config.toml
model = "class-conditioned image diffusion model"
hidden_act = "silu"
attention = true
init = "lecun_normal"
optimizer = "adamw"
eps = 1e-06
weight_decay = 0.02
Rows from block 7 of a small class-conditioned image diffusion model, named by matrix and row number. Rows with one number belong to one channel. Each number is 500 + 25 x the weight over its row's rms, rounded and kept within 0 to 999. All counts start at 0. Numbers have three digits each.
Before each channel's rows are labels from the 100 images, of 14976 (inputs lightly noised), where the channel reaches its highest value: "patch colour" is the nearest of a few named colours to the mean colour under the peak. Only what is clearly more common there than usual is listed. The data: retinal OCT scans (Kermany 2017).
# convs0: first 3x3 conv (model.mid.2.convs.0.weight, 96x96x3x3, each kernel summed), inputs 0-95
# convs1: second 3x3 conv (model.mid.2.convs.1.weight, 96x96x3x3, transposed, each kernel summed), outputs 0-95

patch colour: grey
convs0.54:505505520519486482469536504524551498456477498477475485497483512484448499520522519536521521492464501499475508544456527527500474522433491508523511488487521521518528452478496479501496466511487484527495491494466484447477487466475502527471515505491465538526501464506488505457434505511481475498
convs1.54:512527465465532477482522458471517465471502526510488509529464485516466520505477516464491479485525522539519496512495479499532451475501481527485493558541475489494489553510471553521497482472503509521468532525538484526495533505511497490512508538490509445487503506500527546503485513453512526498

patch colour: grey
convs0.33:488476532484507506480538502555544543476539502482480519499519479488499481509522505510507486533482490502501511562492542498523510448501503488506501507489494470456506516484470489492511536478447507444486477480480449459491523458470523498485493565503486546496492510498506480452486476512486499504
convs1.33:566519452475523559443528502523503520537504507506466499530545505508488489524459511551499494500524486470513515495469480497497480482509470496511507531532509479495484503487533525479496513475468520536504498488535467518448539493504535502509519521498500508577517521502485482513503487470516507518

patch colour: grey
convs0.86:510482492491526476509509496527466499507490484481512484478452543485489501503458451505565528486511532483466488520477488539453459495455515541461466485471515544498512499495504480525472511508542477468471491512482547521508458474488512512513470484498465523517528484506485466470486515498480503541
convs1.86:502501443473511510439498493481463474519533511504489553521525485512480487532496538561491502490524506519479506452475475506470483491488469460495528551521506489496486519507526509511515519473459546500483507525538437507508496493518526489536501505488511502534522523458499525479480466472499522501

patch colour: grey; white
convs0.15:529514478507525480466497498464456485586483493506498479491473496497506475505497488499485533496471498491469483519471504480460470520459509527476509467499554544453518507515455468502506504530514487494531508477469551532503470504505517474493491496486463534545488463494525486486504465494481470485
convs1.15:466488442537498520540530528542569530506514526497473487521501514518517478503536465530518474497481475506539483467519516557480493530516482492493492478511524489493495536515504489518511513508519498534474497491474460502444459509505495514477514532453508548521517503471515535532526520502498505494

patch colour: grey
convs0.60:512480535497485528432531500510515510473484500506534501502474521497464525532529503549503552481494489488452514508456527476503484543451515493519481482485508468521495473496473474517511471515482476503543527529476507488512504495515510491474549495505494524511482471485435460477446529498485490491
convs1.60:487518453488530495484522467482540487474519536517494506538458484522470502499489500480493471478513514531523487500500483516503447484501482523479493540542486480486494561518457551528505485467511524536442532514530470522481505498508497502509499539468508465505510517490519548516488514447511533504

patch colour: grey
convs0.34:487530509494536525478519501490481486509516511484499545504549479505456482482462496535494482497497483488491491544518501521510432544456486488487535494476512490444526493468446470475510504472487531494493486514536510502456543458501505499512481492510506491474494474504464494494449477445490497533
convs1.34:521563458455518485493551482507479512514474491469486493458496475465501534524466526494517512528515508509511506531508511541540488484546476483498524554504474530506498506492535521476498490463470521502485506509528484481501542522493514453505502501509479453553523548528508526521519510478501492521

patch colour: grey
convs0.67:437478511500493465482491494527541495444528488511488499510486493498463486488464491476525506533522514480493458519476527487480496479483499510456521501494498478458498480479518520475492523496473502448462497457496432531469497455489506502490439495491472466466504508542514487459469499491507515511
convs1.67:491522421472498479441514458481467490523513521500492524509509484504473475494466533504500476500536511492486529507502458539487476474515464507504507536528508497478477521508519532505489506470495501536488548504551493510489513503513504499562456471459485470515538501468505524492486501449515530502

patch colour: white
convs0.22:489553521515498513567494499526506516554515447487487490479539515493547495521503526479515528464515512492525530498533470499479520502587507479459510530490496491501509513488502470468507526494504500469487443482508494527486485491470480468512538487527523535502487507510511457485529477499489491475
convs1.22:509537486453487468451518437494469472497498518493488506505486482513463500497446519464501489522510518472514520524493455541489470463501505522495486540503521501499475503489492531494465482479502500525497543514533517489527534512501521492560458452496486450519521502501491492511479525451504505543

patch colour: grey
convs0.82:515455494475514488520491562512539500498497472478496497511535494474503485481503523516477496545542499532473514527506512511559531479531506462508502494494491541536489471482550494492471510503437494489508545489512497492487500509510496478513512483499472496519514474459537537521533500536547538453
convs1.82:488496500525492538515537512521485537500494519503503510491489500493515498503518493471543499506465505483472537533482528535491515525530541512461484520520509518472540491494448520500480465499536524491517525509482533476572527544500506534510494523487528517524486568487448505508520523487444493517

patch colour: grey
convs0.84:519504492504460522492492489490453521549506493519509504498491506498482492519530493513465558521498475486467505485488515457469502497464504492490495465466489547464523473511465499492497526529521487499511456487502464498525532512482497463473557506493508573528489512504484464486475440531453489516
convs1.84:479508420499505475480517490530530506546515513499497497523502505503486466517493513549504488495511492507517514464540502534485479500498486481538520510504513478495483521526548523513517526504483500542471506501540442513452429495515512497546486481459475503516517491461523531511510489493548530494

patch colour: grey
convs0.63:527506552489504510476486460495457490492478500515506466501477488504469502545526526511523547501477486485483479501460478453472468521478522455459491529457487480488495473445469469497504489487479502448494490497487513486501517456509501478445527516529537537500476513484488472459472496494473487507
convs1.63:509517451467506499435523474507471487545513529513481529536512486512472480507447515534500484492526497494483530499500472533486472505514491493496521539536510480489475524502529540506492501463480528526481533523548456492497480499518545508565488491478492478532527522470473513508484502456510525516

patch colour: grey
convs0.14:521482496521524514472482454465508534507485481455502448511530480515520495491496544482574537524492464512475504487481481486488474484473466473477506518496495543495482491446499479439498442507473458499524529496504508495488504518488470493525505485492513527512469495469486462526489518508464524520
convs1.14:522494491472519514458543495513510506513496513497471528523479505515491533543471468503513500478479476484500500490501484520505479489530497501554501526533488479536446551529499517511479472471492536506486491492511412491492476523512554476532541537500489508490514552465488527510518487489510498541

patch colour: grey
convs0.66:483492539500514464478488485498514494475529488515502509502516491487481498501496502480494515553527506476476433511464507459496512499450509487478527489483493526489505487482518503489481513504445504432460530462475454546484519454495505502456466496495501505496497516529503493421460483504502503527
convs1.66:467506422510508514456505487500527501499521525517521511538487503518485466505493513524492475477510505523535502476503514510478448500501491510504496529547496462472514544507492547510506512504511523566473533501540485513462477498504493515513485522428513469528504515477502527527505501459503529453

patch colour: grey
convs0.0:503498573503524481472505483478468480484497518510511519479506508493463504515522518490454503485507522506465425492450515456466473495424496485511502484442487491496509477463509472498490497499493522494505505476473518525490534486502504497442505499504478512529472503491463470457457503504477487488
convs1.0:505515465482518495465512489479529481476514520525502525531478489518468510520484513500489486459527518535517493486503509477514441488490476517485509542564473465490505547518474560514520506488496522530460509515541470540484505493523508500507520556474530455477497514489523538504481488454504525472

patch colour: grey
convs0.32:488491536474473484473527536550528475504544545509511495508532460479494474522476478501492473517559512508517439547472556486508521508499498499515538511508503469470495542459501503507500515477455544486469475474517478520507513472492516498472478515493493511481542525522510488462495501507499511528
convs1.32:519527438482533510459519461499515506501508518509510511535484489523471489501475509498486476493512516489533506516515480513507454472492472529543486524548507478487468545525503544506495525492506519543467533505551486523446507498497526506503489515464477468544529502496534514523484524464549532509

patch colour: grey
convs0.92:488471539499496526498522485496472480457508513511530481505499492506447495501515510529479528531512492501504450511453489498493456504449517473529530488471514491461522503462519506523501492463462502439518484503487504509502521436493506492445484500468515527504493517500514484427448502485500512513
convs1.92:471498422509493505462514499521522496524515531516508509546502506517480463495484508538489463469517502518525514486512510520484456519500492502499501515528512457461524520512512548507509513496500528562489526499540480515460473489508508537528482507441498467540515509467483514526500511454505528459

patch colour: white
convs0.7:472465488499515485480482489486499522507527516510478445486487485477501495437465503503477424500513492472500469500481449522482487474527495484512506487494527490489504505503513488544499496480442512461505520513474476514492517492499479505421442466458470499495508511508506512435501482491490513493
convs1.7:499463544532481518539473544505497516500499462488497496462528523468540503498534486505509523510480484488475488471493529478493561516509506474486501456465505519521513464497505447475510507516496481457525457477458513481526487501492483499467515489530515556491480488527497472493517472551470452499

patch colour: grey
convs0.12:508482508469499504507476475503507472566531470482519536515494467509448531503490556551433500518487515519493494537482493479518483459472481499498559495477506462501490498531484475479501493499499556507516512531498458483511508465461528482490516476491527480531527511488510531495461519502497501480
convs1.12:498546454496509483515535525527574528510517506489468465499536536499512483510531491539539482508515467523532506467537495507535487485515472494543516495508516490521459524539533495511522534526495468517504498492511494519453465527502479471496511499497489496474514494502559554515532495514530492515