config.toml
arch = "unet"
model = "class-conditioned image diffusion model"
upsampling = "nearest_conv"
Rows from block 2 of a small class-conditioned image diffusion model, named by matrix and row number. Rows with one number belong to one channel. Each number is 128 + 24 x the weight over its row's rms, rounded and kept within 0 to 255. All counts start at 0. Numbers have three digits each.
After each channel's rows are labels from the 100 images, of 14976 (inputs lightly noised), where the channel reaches its highest value: "responds to" is what is common among them. Only what is clearly more common there than usual is listed. The data: retinal OCT scans (Kermany 2017). In brackets: how many of the 100, against the usual share in percent.
# convs0: first 3x3 conv (model.enc.1.0.convs.0.weight, 96x96x3x3, each kernel summed), inputs 0-95
# convs1: second 3x3 conv (model.enc.1.0.convs.1.weight, 96x96x3x3, transposed, each kernel summed), outputs 0-95

convs0.58:102078113135107105134104113139155109143110080157099123135161127104124107145088134141136163125133114133154123146104144138145109119149158176141159122101103174173162113147127162130151123156132137123096086102148096117091160136105136142115188115121141140168102132102120125146148150172164103149
convs1.58:087153121142079134127170119153124145114142103144090155131138175110117111169107146091115041141147124122143130144111111146129092109135142130102126133164132151134147148155117155145103167140140162141147117126148110123132133144130154133138144128105095101075085145152156155155135157152137080114
responds to: finding: diabetic macular edema (40 vs 11.7)

convs0.36:123089099111122145126128091117102146174122128088145096109145082107090115133094132144106111158106058132124095138149115132151121136124147158124102130139163137089132124165141136144161075122159169118127126147140116119132132119131110152135130145101080157108126124143122122141153154087191146094
convs1.36:098138097108162085126120121118152170094118115112101129125138128112151103103153116105099087077118136107135139123124104089109137149156159176125143147162127113145101124101148123138129133119084104107084114145166140141138109131179117094146138132176142124093143062148088143136140125150120099138
responds to: finding: choroidal neovascularization (97 vs 29.4)

convs0.44:139127118128136130121101119174106140107117116157137137117181126131144117122174108112151088127148140107143199107180150107121140108113132054151138139122133135124061113149143110130099127142100144115115127126103110143127087150175155110110098187131133107113139142150128132104085104130129117129
convs1.44:082139202129133135107109128083135104072193121127157139184107148104155109121121111088142117110115080122091128086148144127156121134122140137105139126111091136113119118105100148114133171088143146164180121126121130119107173139134115132124112124101131136144101158121136138146122139142112141131
responds to: finding: diabetic macular edema (51 vs 11.7)

convs0.48:118159150146117160142134135142168118132193128153182131175148182136125156140137141165115148130118117128134168187140142143167110117161170131142114144128133154117164125137141139139130152118134153113148154172170140139099131177114140144115139159138172145145139121107151123154167132141156157119
convs1.48:117115081089077085099090120094121114133072098127109113106123071106124113089125098137125090120118119134114087111181151124100140129144097122155130113147124137139089084097138102122116124113145153149142128115095121111147119177140142160141107112095128127094123146144111140115095135125085116117
responds to: finding: choroidal neovascularization (59 vs 29.4)

convs0.14:156167088095154130111174107167153096140133140140167094161127126100129097143138178137129173115099172108136102152116136161120154126124144179139119136149103122137143132117127147113103154124149087124124149178185106112148164147131125174126121102087148133128090140098128146127133116125127108122
convs1.14:099095138162169147131117147104105109125146132125113141140113103143143166068119086112141105138140113133127147117136137119187126126091145108114105164112169138100101113115133109087125095139075172096120128118119145138094109155101162155158127099127110117129154105121150099125104137069146158100
responds to: finding: diabetic macular edema (73 vs 11.7)

convs0.29:131145159121143105115128126112136139146130101060127110137137143143130147120127110115057118120118128126115095143086018089119057125162095104120112147105126160126137130130149147146108149131107162134121129105122149131116098122115111072102096142132111130143137117135147119127131135120124132116
convs1.29:133149098138143157147148165137134156081117102128137087108107123137137095144136136102112100107143127130096122136119111135114108136101114139100115078110147082112127135100089106100148127116118087101127158128080143118126119139079121098078143109130146135163108135037111160105152110135119137139
responds to: finding: diabetic macular edema (53 vs 11.7)

convs0.16:178144117152063122129144172133158134159140132085112168115131153117111104134140096151065113143156108111141157163139120093174103130118124152162115113095130157130137090120117126116075120161131126135145108111110148151108136147141143101128138159130092121114095116130073145139139123155125132089
convs1.16:085122144097126125108115119103111159119103117127093100113152126115115137101133121151142132127122095145159139063127144097112159113159127134148120144121128143158130144117186124124180140115140179128124113140126111114111149075121117124153149132127139148152099132082133076128129133095221126130
responds to: finding: diabetic macular edema (55 vs 11.7)

convs0.73:171145134114112140126147077090126092169138140113125078118110099121074126095121133112086142140109129128111136106141119122131116105133123120128105110124137134086125085103105106046074097132119128127142137099135113154127118151134150127132100118074097123087138137114078134099120123103122137099
convs1.73:131153116090129115128120160139134174078130066154139153106154130142126076136110120152146117128130112113157131127138142152135129168130135123140094138125155127146125117137131099141136164111144156122133116146184132095134146095143123143148159165192144115139123109161113075149126159142171103184
responds to: finding: diabetic macular edema (53 vs 11.7)

convs0.21:109130169174075144123116073100142077133130140107122070143122132076119144147126125116116179121098151155134144178146157088124130137089156140123120130143119117124126120146140164131139149123135090135120128164160089122116148132129147143100129126097146157138167128090158156124108118144121080113
convs1.21:127142106120110147150124092115143113127130089158139106120114126123135129125149165166092082124129144108153122103138102161123153139157139156151075162144091159103098109139155105123134123156131137115129083099131130131175126217146122124151147140098115156166121103126097178138100110146121129117
responds to: finding: diabetic macular edema (49 vs 11.7)

convs0.86:132125152144115114144144085154107115120131152046165093110110131124116131116101138129076145124121158134110094136067054157109120124109121121061142141111100113113098116113153123119106107131143139146169123103096107124131104119089131149131107134096090141144154125119146143138117143122138127144
convs1.86:136124106090172184136142134098149106142141106140126129101092148106147125120090130106144092120120174148113145140107145136109156124159125129154110131109174095117147136164133157115115122131108120067113108145166114147061152176124126108111135111166112145131141104155132159141120086133121081115
responds to: finding: diabetic macular edema (38 vs 11.7)

convs0.57:127138125131122114141135108149152152147140126129159098131153137091117089126161155128117107135111103122117149143151131147166127112123110106120162137105073180146157090115143113108128084127091112136127098144133105154117070173130176143148087108069116145103122118116124147140165166138161082115
convs1.57:108106154140121181135140139157096152085128112128098146157139145106114176156097137087133092114121138101148120165136141178123131136126129134116114186156073143089104123165126114129125120091114100131103132141143102096120147142129055117137138105114126109152088085117161127135113113138134123122
responds to: finding: diabetic macular edema (100 vs 11.7)

convs0.12:101115144107139086127119112128128113106124095151120079126131167127141132146141123127160106161081141110129187129134137119116148083192137082147138169138099145131129159143104113116123157152116142103113125085154089176077129152134162091138108135123120115148118144137157130113124154161158097123
convs1.12:135114144177086123109185120142129131134106109113144148136136125117143119134153109123086170135131120130120148121106147108129131166118097174150105113090135148160144166131069149154132160157187129173136122127108131143098105157084147109071122095093167138107118122115130117147117120129157133116
responds to: finding: diabetic macular edema (37 vs 11.7)

convs0.27:132118116134055145111087144102145102116101100134111157118136113093129129123164078120113140116136124128120143124141146110138102101110103081152153107131140147082099099125055133123117131130120121105106115133094120147104118127133131139135086131104104074087095097126107100103084110090118110117
convs1.27:120116141128142115107125132121159157133147144150107163124059109155134132100067085116130143122113127103155135136145135093113142079107173103081123099103143053115121153164129162125121142113106088146107115117125129091123119141132135116116134079189129139147136137138132135122129143122098141159
responds to: finding: normal (79 vs 51.6)

convs0.47:122132153143162138132112105116102145130122115092191150134119126134101098137122096104092107137106123138081096118146150177162145146168086093129105143128144120164117184096134108155129114108133188132145150154070135129158133150155125141137133098121089130101147100142147135127126102110107155132
convs1.47:087123096101128157142138162074135115104128102114095082109112133137103110113079155138165130131101109116161116143117127103130101112114117127149131129123117069134141110130173164114116144089083152161133134123159140147121148143185103103133151130153155106102179096129142140116137129140134080112
responds to: finding: choroidal neovascularization (88 vs 29.4)

convs0.74:118113100093119159109126117118135090138153136119116102125148151124126139123167117124130151102109111117155121093105136077094142078126103131113121125160072139151139141160102140110127138107133117097108101137149093137092129101114114110095150113125160115119121154097097153125150157135174037098
convs1.74:130129121120078111089115110116111153127143137173149141170111100127110116079091117143115126137147077122087109153128115149130086126128140132133134116107147095086136092061153111115156109152102108141119136125130149084110152165147097146114078139132137128153154136117162123139115120129074093120
responds to: finding: choroidal neovascularization (68 vs 29.4)

convs0.55:159168131125106131150099128151094143136115115097141094131134121138111149122114191150079105103117081112122123129125096132122100132152102127129096169182091108104108113122103120126185117168165165141078122137146150091104111082136115143130145149119124094143107153112113113129124153110130106150
convs1.55:198124112139118168090124146113101137136131152155125101116118136118087133153139108157087119136160131158126116107096139088133116160111113108099133090104115126139108121104179136150130134148169133125141133134134128123122078124096164130125150172139098187133153094088131079136147147122105146161
responds to: finding: diabetic macular edema (51 vs 11.7)

convs0.62:117078103133081106146134123146162106146123118137138117101118134105132097132112146130138111143053109076159143142137125123133121074117120146127131108128073144137138114126122110074118098124130126063118130117156108138123092142119136141119128104125121121113112144099114163099148157144163052124
convs1.62:121129118105125118113108114149113152061090075128134136165132138117119119111114123097131112122122096143103114131115114120153096163121152153137143139124105044084123131096053118146126145133112073129114115142115105101113160129131103107151108153158141113149128131165130111150139142133124128178
responds to: finding: diabetic macular edema (100 vs 11.7)

convs0.28:117118154147155131173140139147137196131146138138185130138137121140116118146160113124148119139130138131127113178185157223155140162152125131145128123174116122155146152123132122153126109124140149154108166166129127135166153186176122143141155130131140135127126129131149111137147137146141135129
convs1.28:163131141144130102141135103168095137109130101146135117115150107149157148111172120176143116117136127122135184089164133101097142109166141150149124126130128216146142135110135089128145142123140178118139122131111157106108163129116145115146106137110134126066137141088130132109108087141162150138
responds to: finding: choroidal neovascularization (85 vs 29.4)

convs0.0:082091119099099123098124106105102118113140118068120114111092122108105122144150124128092147135088102107121088093090101065091113128136081135095119148120111116129117121111134069092148148123129110116157131132086114126149147082108141121105137111102122105118175151102133149127119133131135098141
convs1.0:114096095121123152107123142118129157099078101138128134155112139130155144126120126127106111107131129097094106183096160148171098164126130101135135105103108110100135108092143133162151074151143085115120132125114106107124164116064088157142123107125122113161152098160155141116116170102108135113
responds to: finding: normal (99 vs 51.6)