From a checkpoint of a small class-conditioned image diffusion model.
Training: adamw at rate 0.0019, 33900 steps, batches of 128.
Rows from block 2 of a small class-conditioned image diffusion model, named by matrix and row number. Rows with one number belong to one channel. Each number is 200 + 20 x the weight over its row's rms, rounded and kept within 0 to 999. All counts start at 0.
Before each channel's rows are labels from the 100 images, of 14976 (inputs lightly noised), where the channel reaches its highest value: "responds to" is what is common among them. Only what is clearly more common there than usual is listed. The data: retinal OCT scans (Kermany 2017).
# convs0: first 3x3 conv (model.enc.1.0.convs.0.weight, 96x96x3x3, each kernel summed), inputs 0-95
# convs1: second 3x3 conv (model.enc.1.0.convs.1.weight, 96x96x3x3, transposed, each kernel summed), outputs 0-95

responds to: finding: diabetic macular edema
convs0.15,202,162,204,222,164,170,238,194,199,155,210,207,213,196,185,240,192,191,204,203,182,202,229,212,209,195,208,190,217,165,215,166,202,201,223,215,232,214,198,232,231,182,188,161,234,214,197,220,177,178,188,234,193,218,197,197,168,195,212,235,209,230,208,220,196,162,236,196,219,206,221,159,196,226,184,212,215,200,197,188,179,192,215,195,187,217,198,219,185,201,218,203,190,217,180,195
convs1.15,199,174,218,199,213,192,222,236,197,191,192,184,181,202,200,211,189,218,190,226,215,200,181,233,205,206,179,197,181,142,152,178,195,208,199,192,180,231,197,228,226,174,174,184,194,157,193,214,161,206,202,183,164,212,191,225,156,197,180,217,198,188,173,197,211,207,212,189,157,233,184,187,166,211,228,208,209,236,197,197,227,219,198,199,201,224,215,207,175,213,200,197,211,194,197,205

responds to: finding: diabetic macular edema
convs0.46,214,231,225,201,174,203,186,203,192,207,196,158,202,221,215,183,238,210,198,211,221,187,193,205,236,225,175,227,178,235,203,222,196,216,198,207,215,209,214,239,228,238,226,230,201,210,197,215,220,213,211,209,261,216,253,210,208,209,229,212,225,192,223,211,208,211,213,229,178,204,205,196,212,221,181,226,240,215,200,220,191,213,216,195,223,223,176,209,202,206,208,196,206,201,214,191
convs1.46,171,200,204,247,197,183,168,180,206,214,228,202,190,232,195,191,198,212,207,156,227,170,195,206,212,220,189,222,188,183,227,222,187,202,189,219,276,194,205,193,217,200,232,206,211,187,190,208,191,203,204,208,209,232,220,185,201,170,213,203,168,221,197,171,167,181,194,174,177,210,192,181,175,192,195,225,186,212,185,195,195,204,234,237,206,199,180,207,173,191,213,217,191,168,181,184

responds to: finding: drusen
convs0.40,209,212,204,192,218,214,188,209,172,207,206,170,206,172,189,197,157,211,203,216,213,216,227,211,216,201,147,214,215,199,201,215,195,187,188,196,187,175,224,186,204,208,196,198,173,165,178,206,220,148,230,185,199,214,160,194,200,182,209,194,223,173,184,175,189,214,199,217,160,185,208,174,228,180,127,225,183,217,195,214,196,200,190,180,193,197,185,203,217,219,209,179,184,191,221,222
convs1.40,177,201,211,175,199,211,196,184,192,200,211,176,224,188,201,188,215,179,188,204,201,174,164,195,190,180,231,197,165,217,194,206,194,224,183,196,200,194,182,187,178,183,179,191,224,249,186,206,178,211,178,188,185,185,190,227,196,235,188,218,165,190,186,182,196,183,172,176,240,184,193,214,188,227,221,186,155,218,192,201,173,196,221,213,178,153,180,174,174,186,166,181,172,178,172,206

responds to: finding: choroidal neovascularization
convs0.64,195,210,212,209,180,206,176,193,197,188,170,216,178,206,178,192,201,205,208,180,186,213,182,189,182,215,208,170,168,194,203,193,200,193,204,175,201,175,175,212,183,178,189,206,170,188,189,182,227,215,175,218,159,185,140,179,164,173,188,160,184,189,190,207,197,183,203,202,169,208,185,170,187,214,209,173,203,203,165,205,181,194,157,175,172,192,212,200,159,178,162,193,164,186,190,189
convs1.64,205,197,204,208,214,218,199,184,226,193,207,200,181,198,224,162,176,205,154,229,206,201,194,203,197,181,186,189,188,193,179,175,208,163,201,175,178,217,202,181,169,207,181,175,199,190,186,204,174,179,240,175,220,208,197,231,186,165,223,213,149,166,200,173,190,163,174,176,171,210,212,202,168,206,196,215,181,163,190,191,221,194,203,190,237,195,186,175,224,208,213,192,218,181,218,212

responds to: finding: choroidal neovascularization
convs0.60,201,203,193,228,151,183,181,181,202,209,198,177,202,176,177,211,222,237,208,234,215,179,221,172,191,212,188,212,194,216,200,210,205,181,215,194,192,218,191,218,224,171,193,164,222,191,162,202,186,217,217,222,203,186,169,241,193,199,226,203,230,235,196,226,228,193,173,211,205,197,190,165,194,208,185,232,191,228,252,226,216,170,193,214,185,193,190,195,206,227,209,214,222,221,196,201
convs1.60,214,220,172,184,190,194,231,201,176,219,188,233,195,173,173,220,221,172,177,200,187,165,168,200,196,195,183,210,199,224,212,195,196,230,199,185,194,205,175,188,182,173,185,199,191,157,175,179,172,205,206,209,178,203,176,189,199,237,201,165,220,224,193,217,173,195,253,201,181,204,207,218,189,191,170,178,180,156,187,236,195,217,191,184,231,196,185,206,167,198,206,202,214,220,177,194

responds to: finding: normal
convs0.32,205,197,198,194,194,187,200,185,204,216,193,237,173,194,173,185,192,163,202,202,186,219,180,234,184,215,200,179,195,182,186,213,188,205,234,241,217,247,194,156,170,173,152,205,210,178,198,186,194,188,206,208,189,184,186,185,154,200,193,186,206,205,168,215,187,181,181,182,191,200,229,159,184,210,209,214,173,185,169,220,209,176,165,208,197,184,207,185,208,188,165,201,181,176,190,175
convs1.32,229,204,214,219,165,235,159,183,198,203,180,203,169,211,170,183,211,194,213,210,215,204,232,192,193,198,162,226,197,178,226,190,181,182,182,229,176,236,186,171,187,202,209,190,213,202,197,184,206,201,232,190,181,187,191,199,226,202,185,224,223,150,196,182,216,191,212,195,172,191,164,214,186,191,204,208,150,202,193,177,199,218,196,213,189,258,194,215,179,207,196,203,200,209,215,234

responds to: finding: drusen
convs0.78,182,181,188,190,159,205,187,212,189,196,205,174,215,202,187,213,201,202,202,196,165,172,172,175,178,204,200,205,188,204,189,156,224,161,191,199,199,195,222,187,201,230,189,144,178,200,202,210,220,186,169,228,173,206,182,167,189,151,160,164,205,169,166,172,176,192,198,224,207,185,190,210,211,205,194,200,210,227,226,193,178,193,181,200,191,187,181,189,216,182,206,206,204,239,187,205
convs1.78,150,200,199,194,199,187,186,166,226,201,214,203,186,184,222,183,178,202,176,175,198,227,197,157,207,189,201,175,211,185,223,188,167,163,190,193,205,206,193,227,197,169,215,215,220,201,208,198,187,192,199,165,241,213,215,216,217,172,231,204,171,227,192,174,166,195,214,192,199,186,195,195,167,191,200,173,163,156,180,177,214,155,195,183,194,190,213,181,184,220,207,197,205,196,195,172

responds to: finding: normal
convs0.69,194,182,228,240,190,205,206,232,193,228,209,180,227,219,219,216,195,200,193,198,214,223,192,170,211,187,239,243,201,195,223,170,184,181,206,194,194,194,210,190,218,213,169,199,234,234,163,215,223,202,151,223,203,216,191,220,214,220,184,216,185,192,207,209,189,212,204,190,206,222,199,194,172,209,151,200,199,204,231,206,198,224,226,194,225,224,194,177,217,204,235,232,211,232,182,185
convs1.69,206,182,155,185,188,173,184,172,217,187,185,228,170,175,173,179,240,199,187,145,209,176,210,203,175,184,174,187,186,204,173,178,184,182,176,205,198,200,191,183,197,175,184,226,195,181,224,179,186,191,173,147,223,216,229,200,203,166,204,216,194,220,181,214,165,183,179,205,222,186,181,199,211,200,197,186,214,176,198,190,184,177,215,193,198,214,207,213,199,211,210,216,212,165,189,168

responds to: finding: drusen
convs0.22,197,227,201,200,202,202,165,218,178,238,160,189,194,193,224,205,201,188,211,207,186,211,176,214,216,174,214,222,179,183,162,229,197,218,205,210,176,162,184,185,168,219,210,204,194,223,209,201,220,193,213,212,184,228,182,222,227,212,224,196,228,192,192,182,225,224,154,199,174,215,156,212,194,184,199,164,203,194,212,236,195,182,210,236,213,204,181,213,207,230,210,179,191,184,240,198
convs1.22,193,208,207,193,229,189,199,186,243,182,226,237,215,203,177,185,200,209,167,176,208,222,226,194,198,201,207,178,235,198,189,190,236,189,182,174,218,205,215,185,174,217,196,170,205,199,202,193,177,195,237,190,240,181,201,191,188,193,183,217,168,178,194,170,197,148,216,193,225,209,201,177,174,200,221,182,186,205,183,150,187,195,187,206,189,190,156,194,202,158,184,197,222,181,217,195

responds to: finding: normal
convs0.79,165,171,230,197,202,196,205,193,200,188,231,216,206,223,199,191,179,179,194,205,186,211,197,214,211,187,188,176,188,227,224,146,210,180,208,172,191,183,217,194,193,210,179,214,176,205,221,204,217,169,180,217,188,206,200,189,173,187,154,180,184,223,195,187,187,162,218,186,219,194,214,186,219,173,162,165,208,237,203,176,190,202,177,207,176,239,215,195,223,165,181,225,218,219,189,226
convs1.79,211,205,218,163,203,222,161,237,198,200,181,200,203,182,204,189,212,191,204,181,200,200,223,234,232,211,216,199,203,199,179,177,230,199,207,206,186,163,200,168,179,179,194,157,225,225,218,183,225,214,224,169,190,197,201,184,172,206,210,193,208,188,166,186,198,168,215,199,224,200,211,165,210,180,210,163,194,241,210,167,179,189,191,178,201,199,164,251,188,197,176,196,197,195,210,184

responds to: finding: drusen
convs0.70,211,199,204,195,193,188,191,218,195,212,202,212,176,218,196,190,242,201,205,162,209,207,214,181,184,173,212,191,177,224,201,186,201,187,205,174,145,166,200,170,192,186,179,199,209,195,205,213,230,147,161,225,204,225,195,193,207,201,181,205,189,218,187,175,218,207,180,169,204,183,213,201,199,183,165,159,228,191,205,144,163,187,202,210,208,203,190,193,206,208,222,244,228,196,202,189
convs1.70,206,209,184,223,216,171,181,209,198,198,224,228,211,158,159,187,220,177,186,203,168,211,200,216,183,202,195,177,223,203,200,203,188,209,164,213,192,226,226,233,180,196,167,223,176,205,175,189,172,197,212,194,212,190,213,209,205,226,183,225,215,182,201,244,191,183,196,245,211,187,173,194,208,207,226,225,181,217,203,178,212,208,197,159,230,177,238,185,191,198,193,171,180,177,221,183

responds to: finding: choroidal neovascularization
convs0.91,210,227,175,180,192,199,168,186,187,214,164,201,180,189,188,199,172,184,210,211,187,200,177,195,186,248,213,218,202,203,182,219,215,203,192,234,160,196,205,191,171,201,206,200,168,183,177,196,203,212,197,167,192,160,183,163,184,173,195,183,222,171,181,177,213,196,185,203,194,179,192,226,217,191,236,201,176,190,174,206,170,190,169,198,189,191,186,179,175,203,173,165,165,165,174,207
convs1.91,212,189,220,205,200,221,207,175,206,186,221,184,177,230,214,235,209,227,211,205,194,191,204,221,222,168,199,189,195,205,238,200,190,222,213,197,185,207,218,240,212,207,164,173,224,214,208,203,192,222,243,231,162,229,212,221,226,214,195,192,173,170,185,217,215,176,206,191,216,214,182,174,191,205,171,190,220,230,211,170,169,193,208,231,198,224,217,209,234,224,177,191,196,203,170,229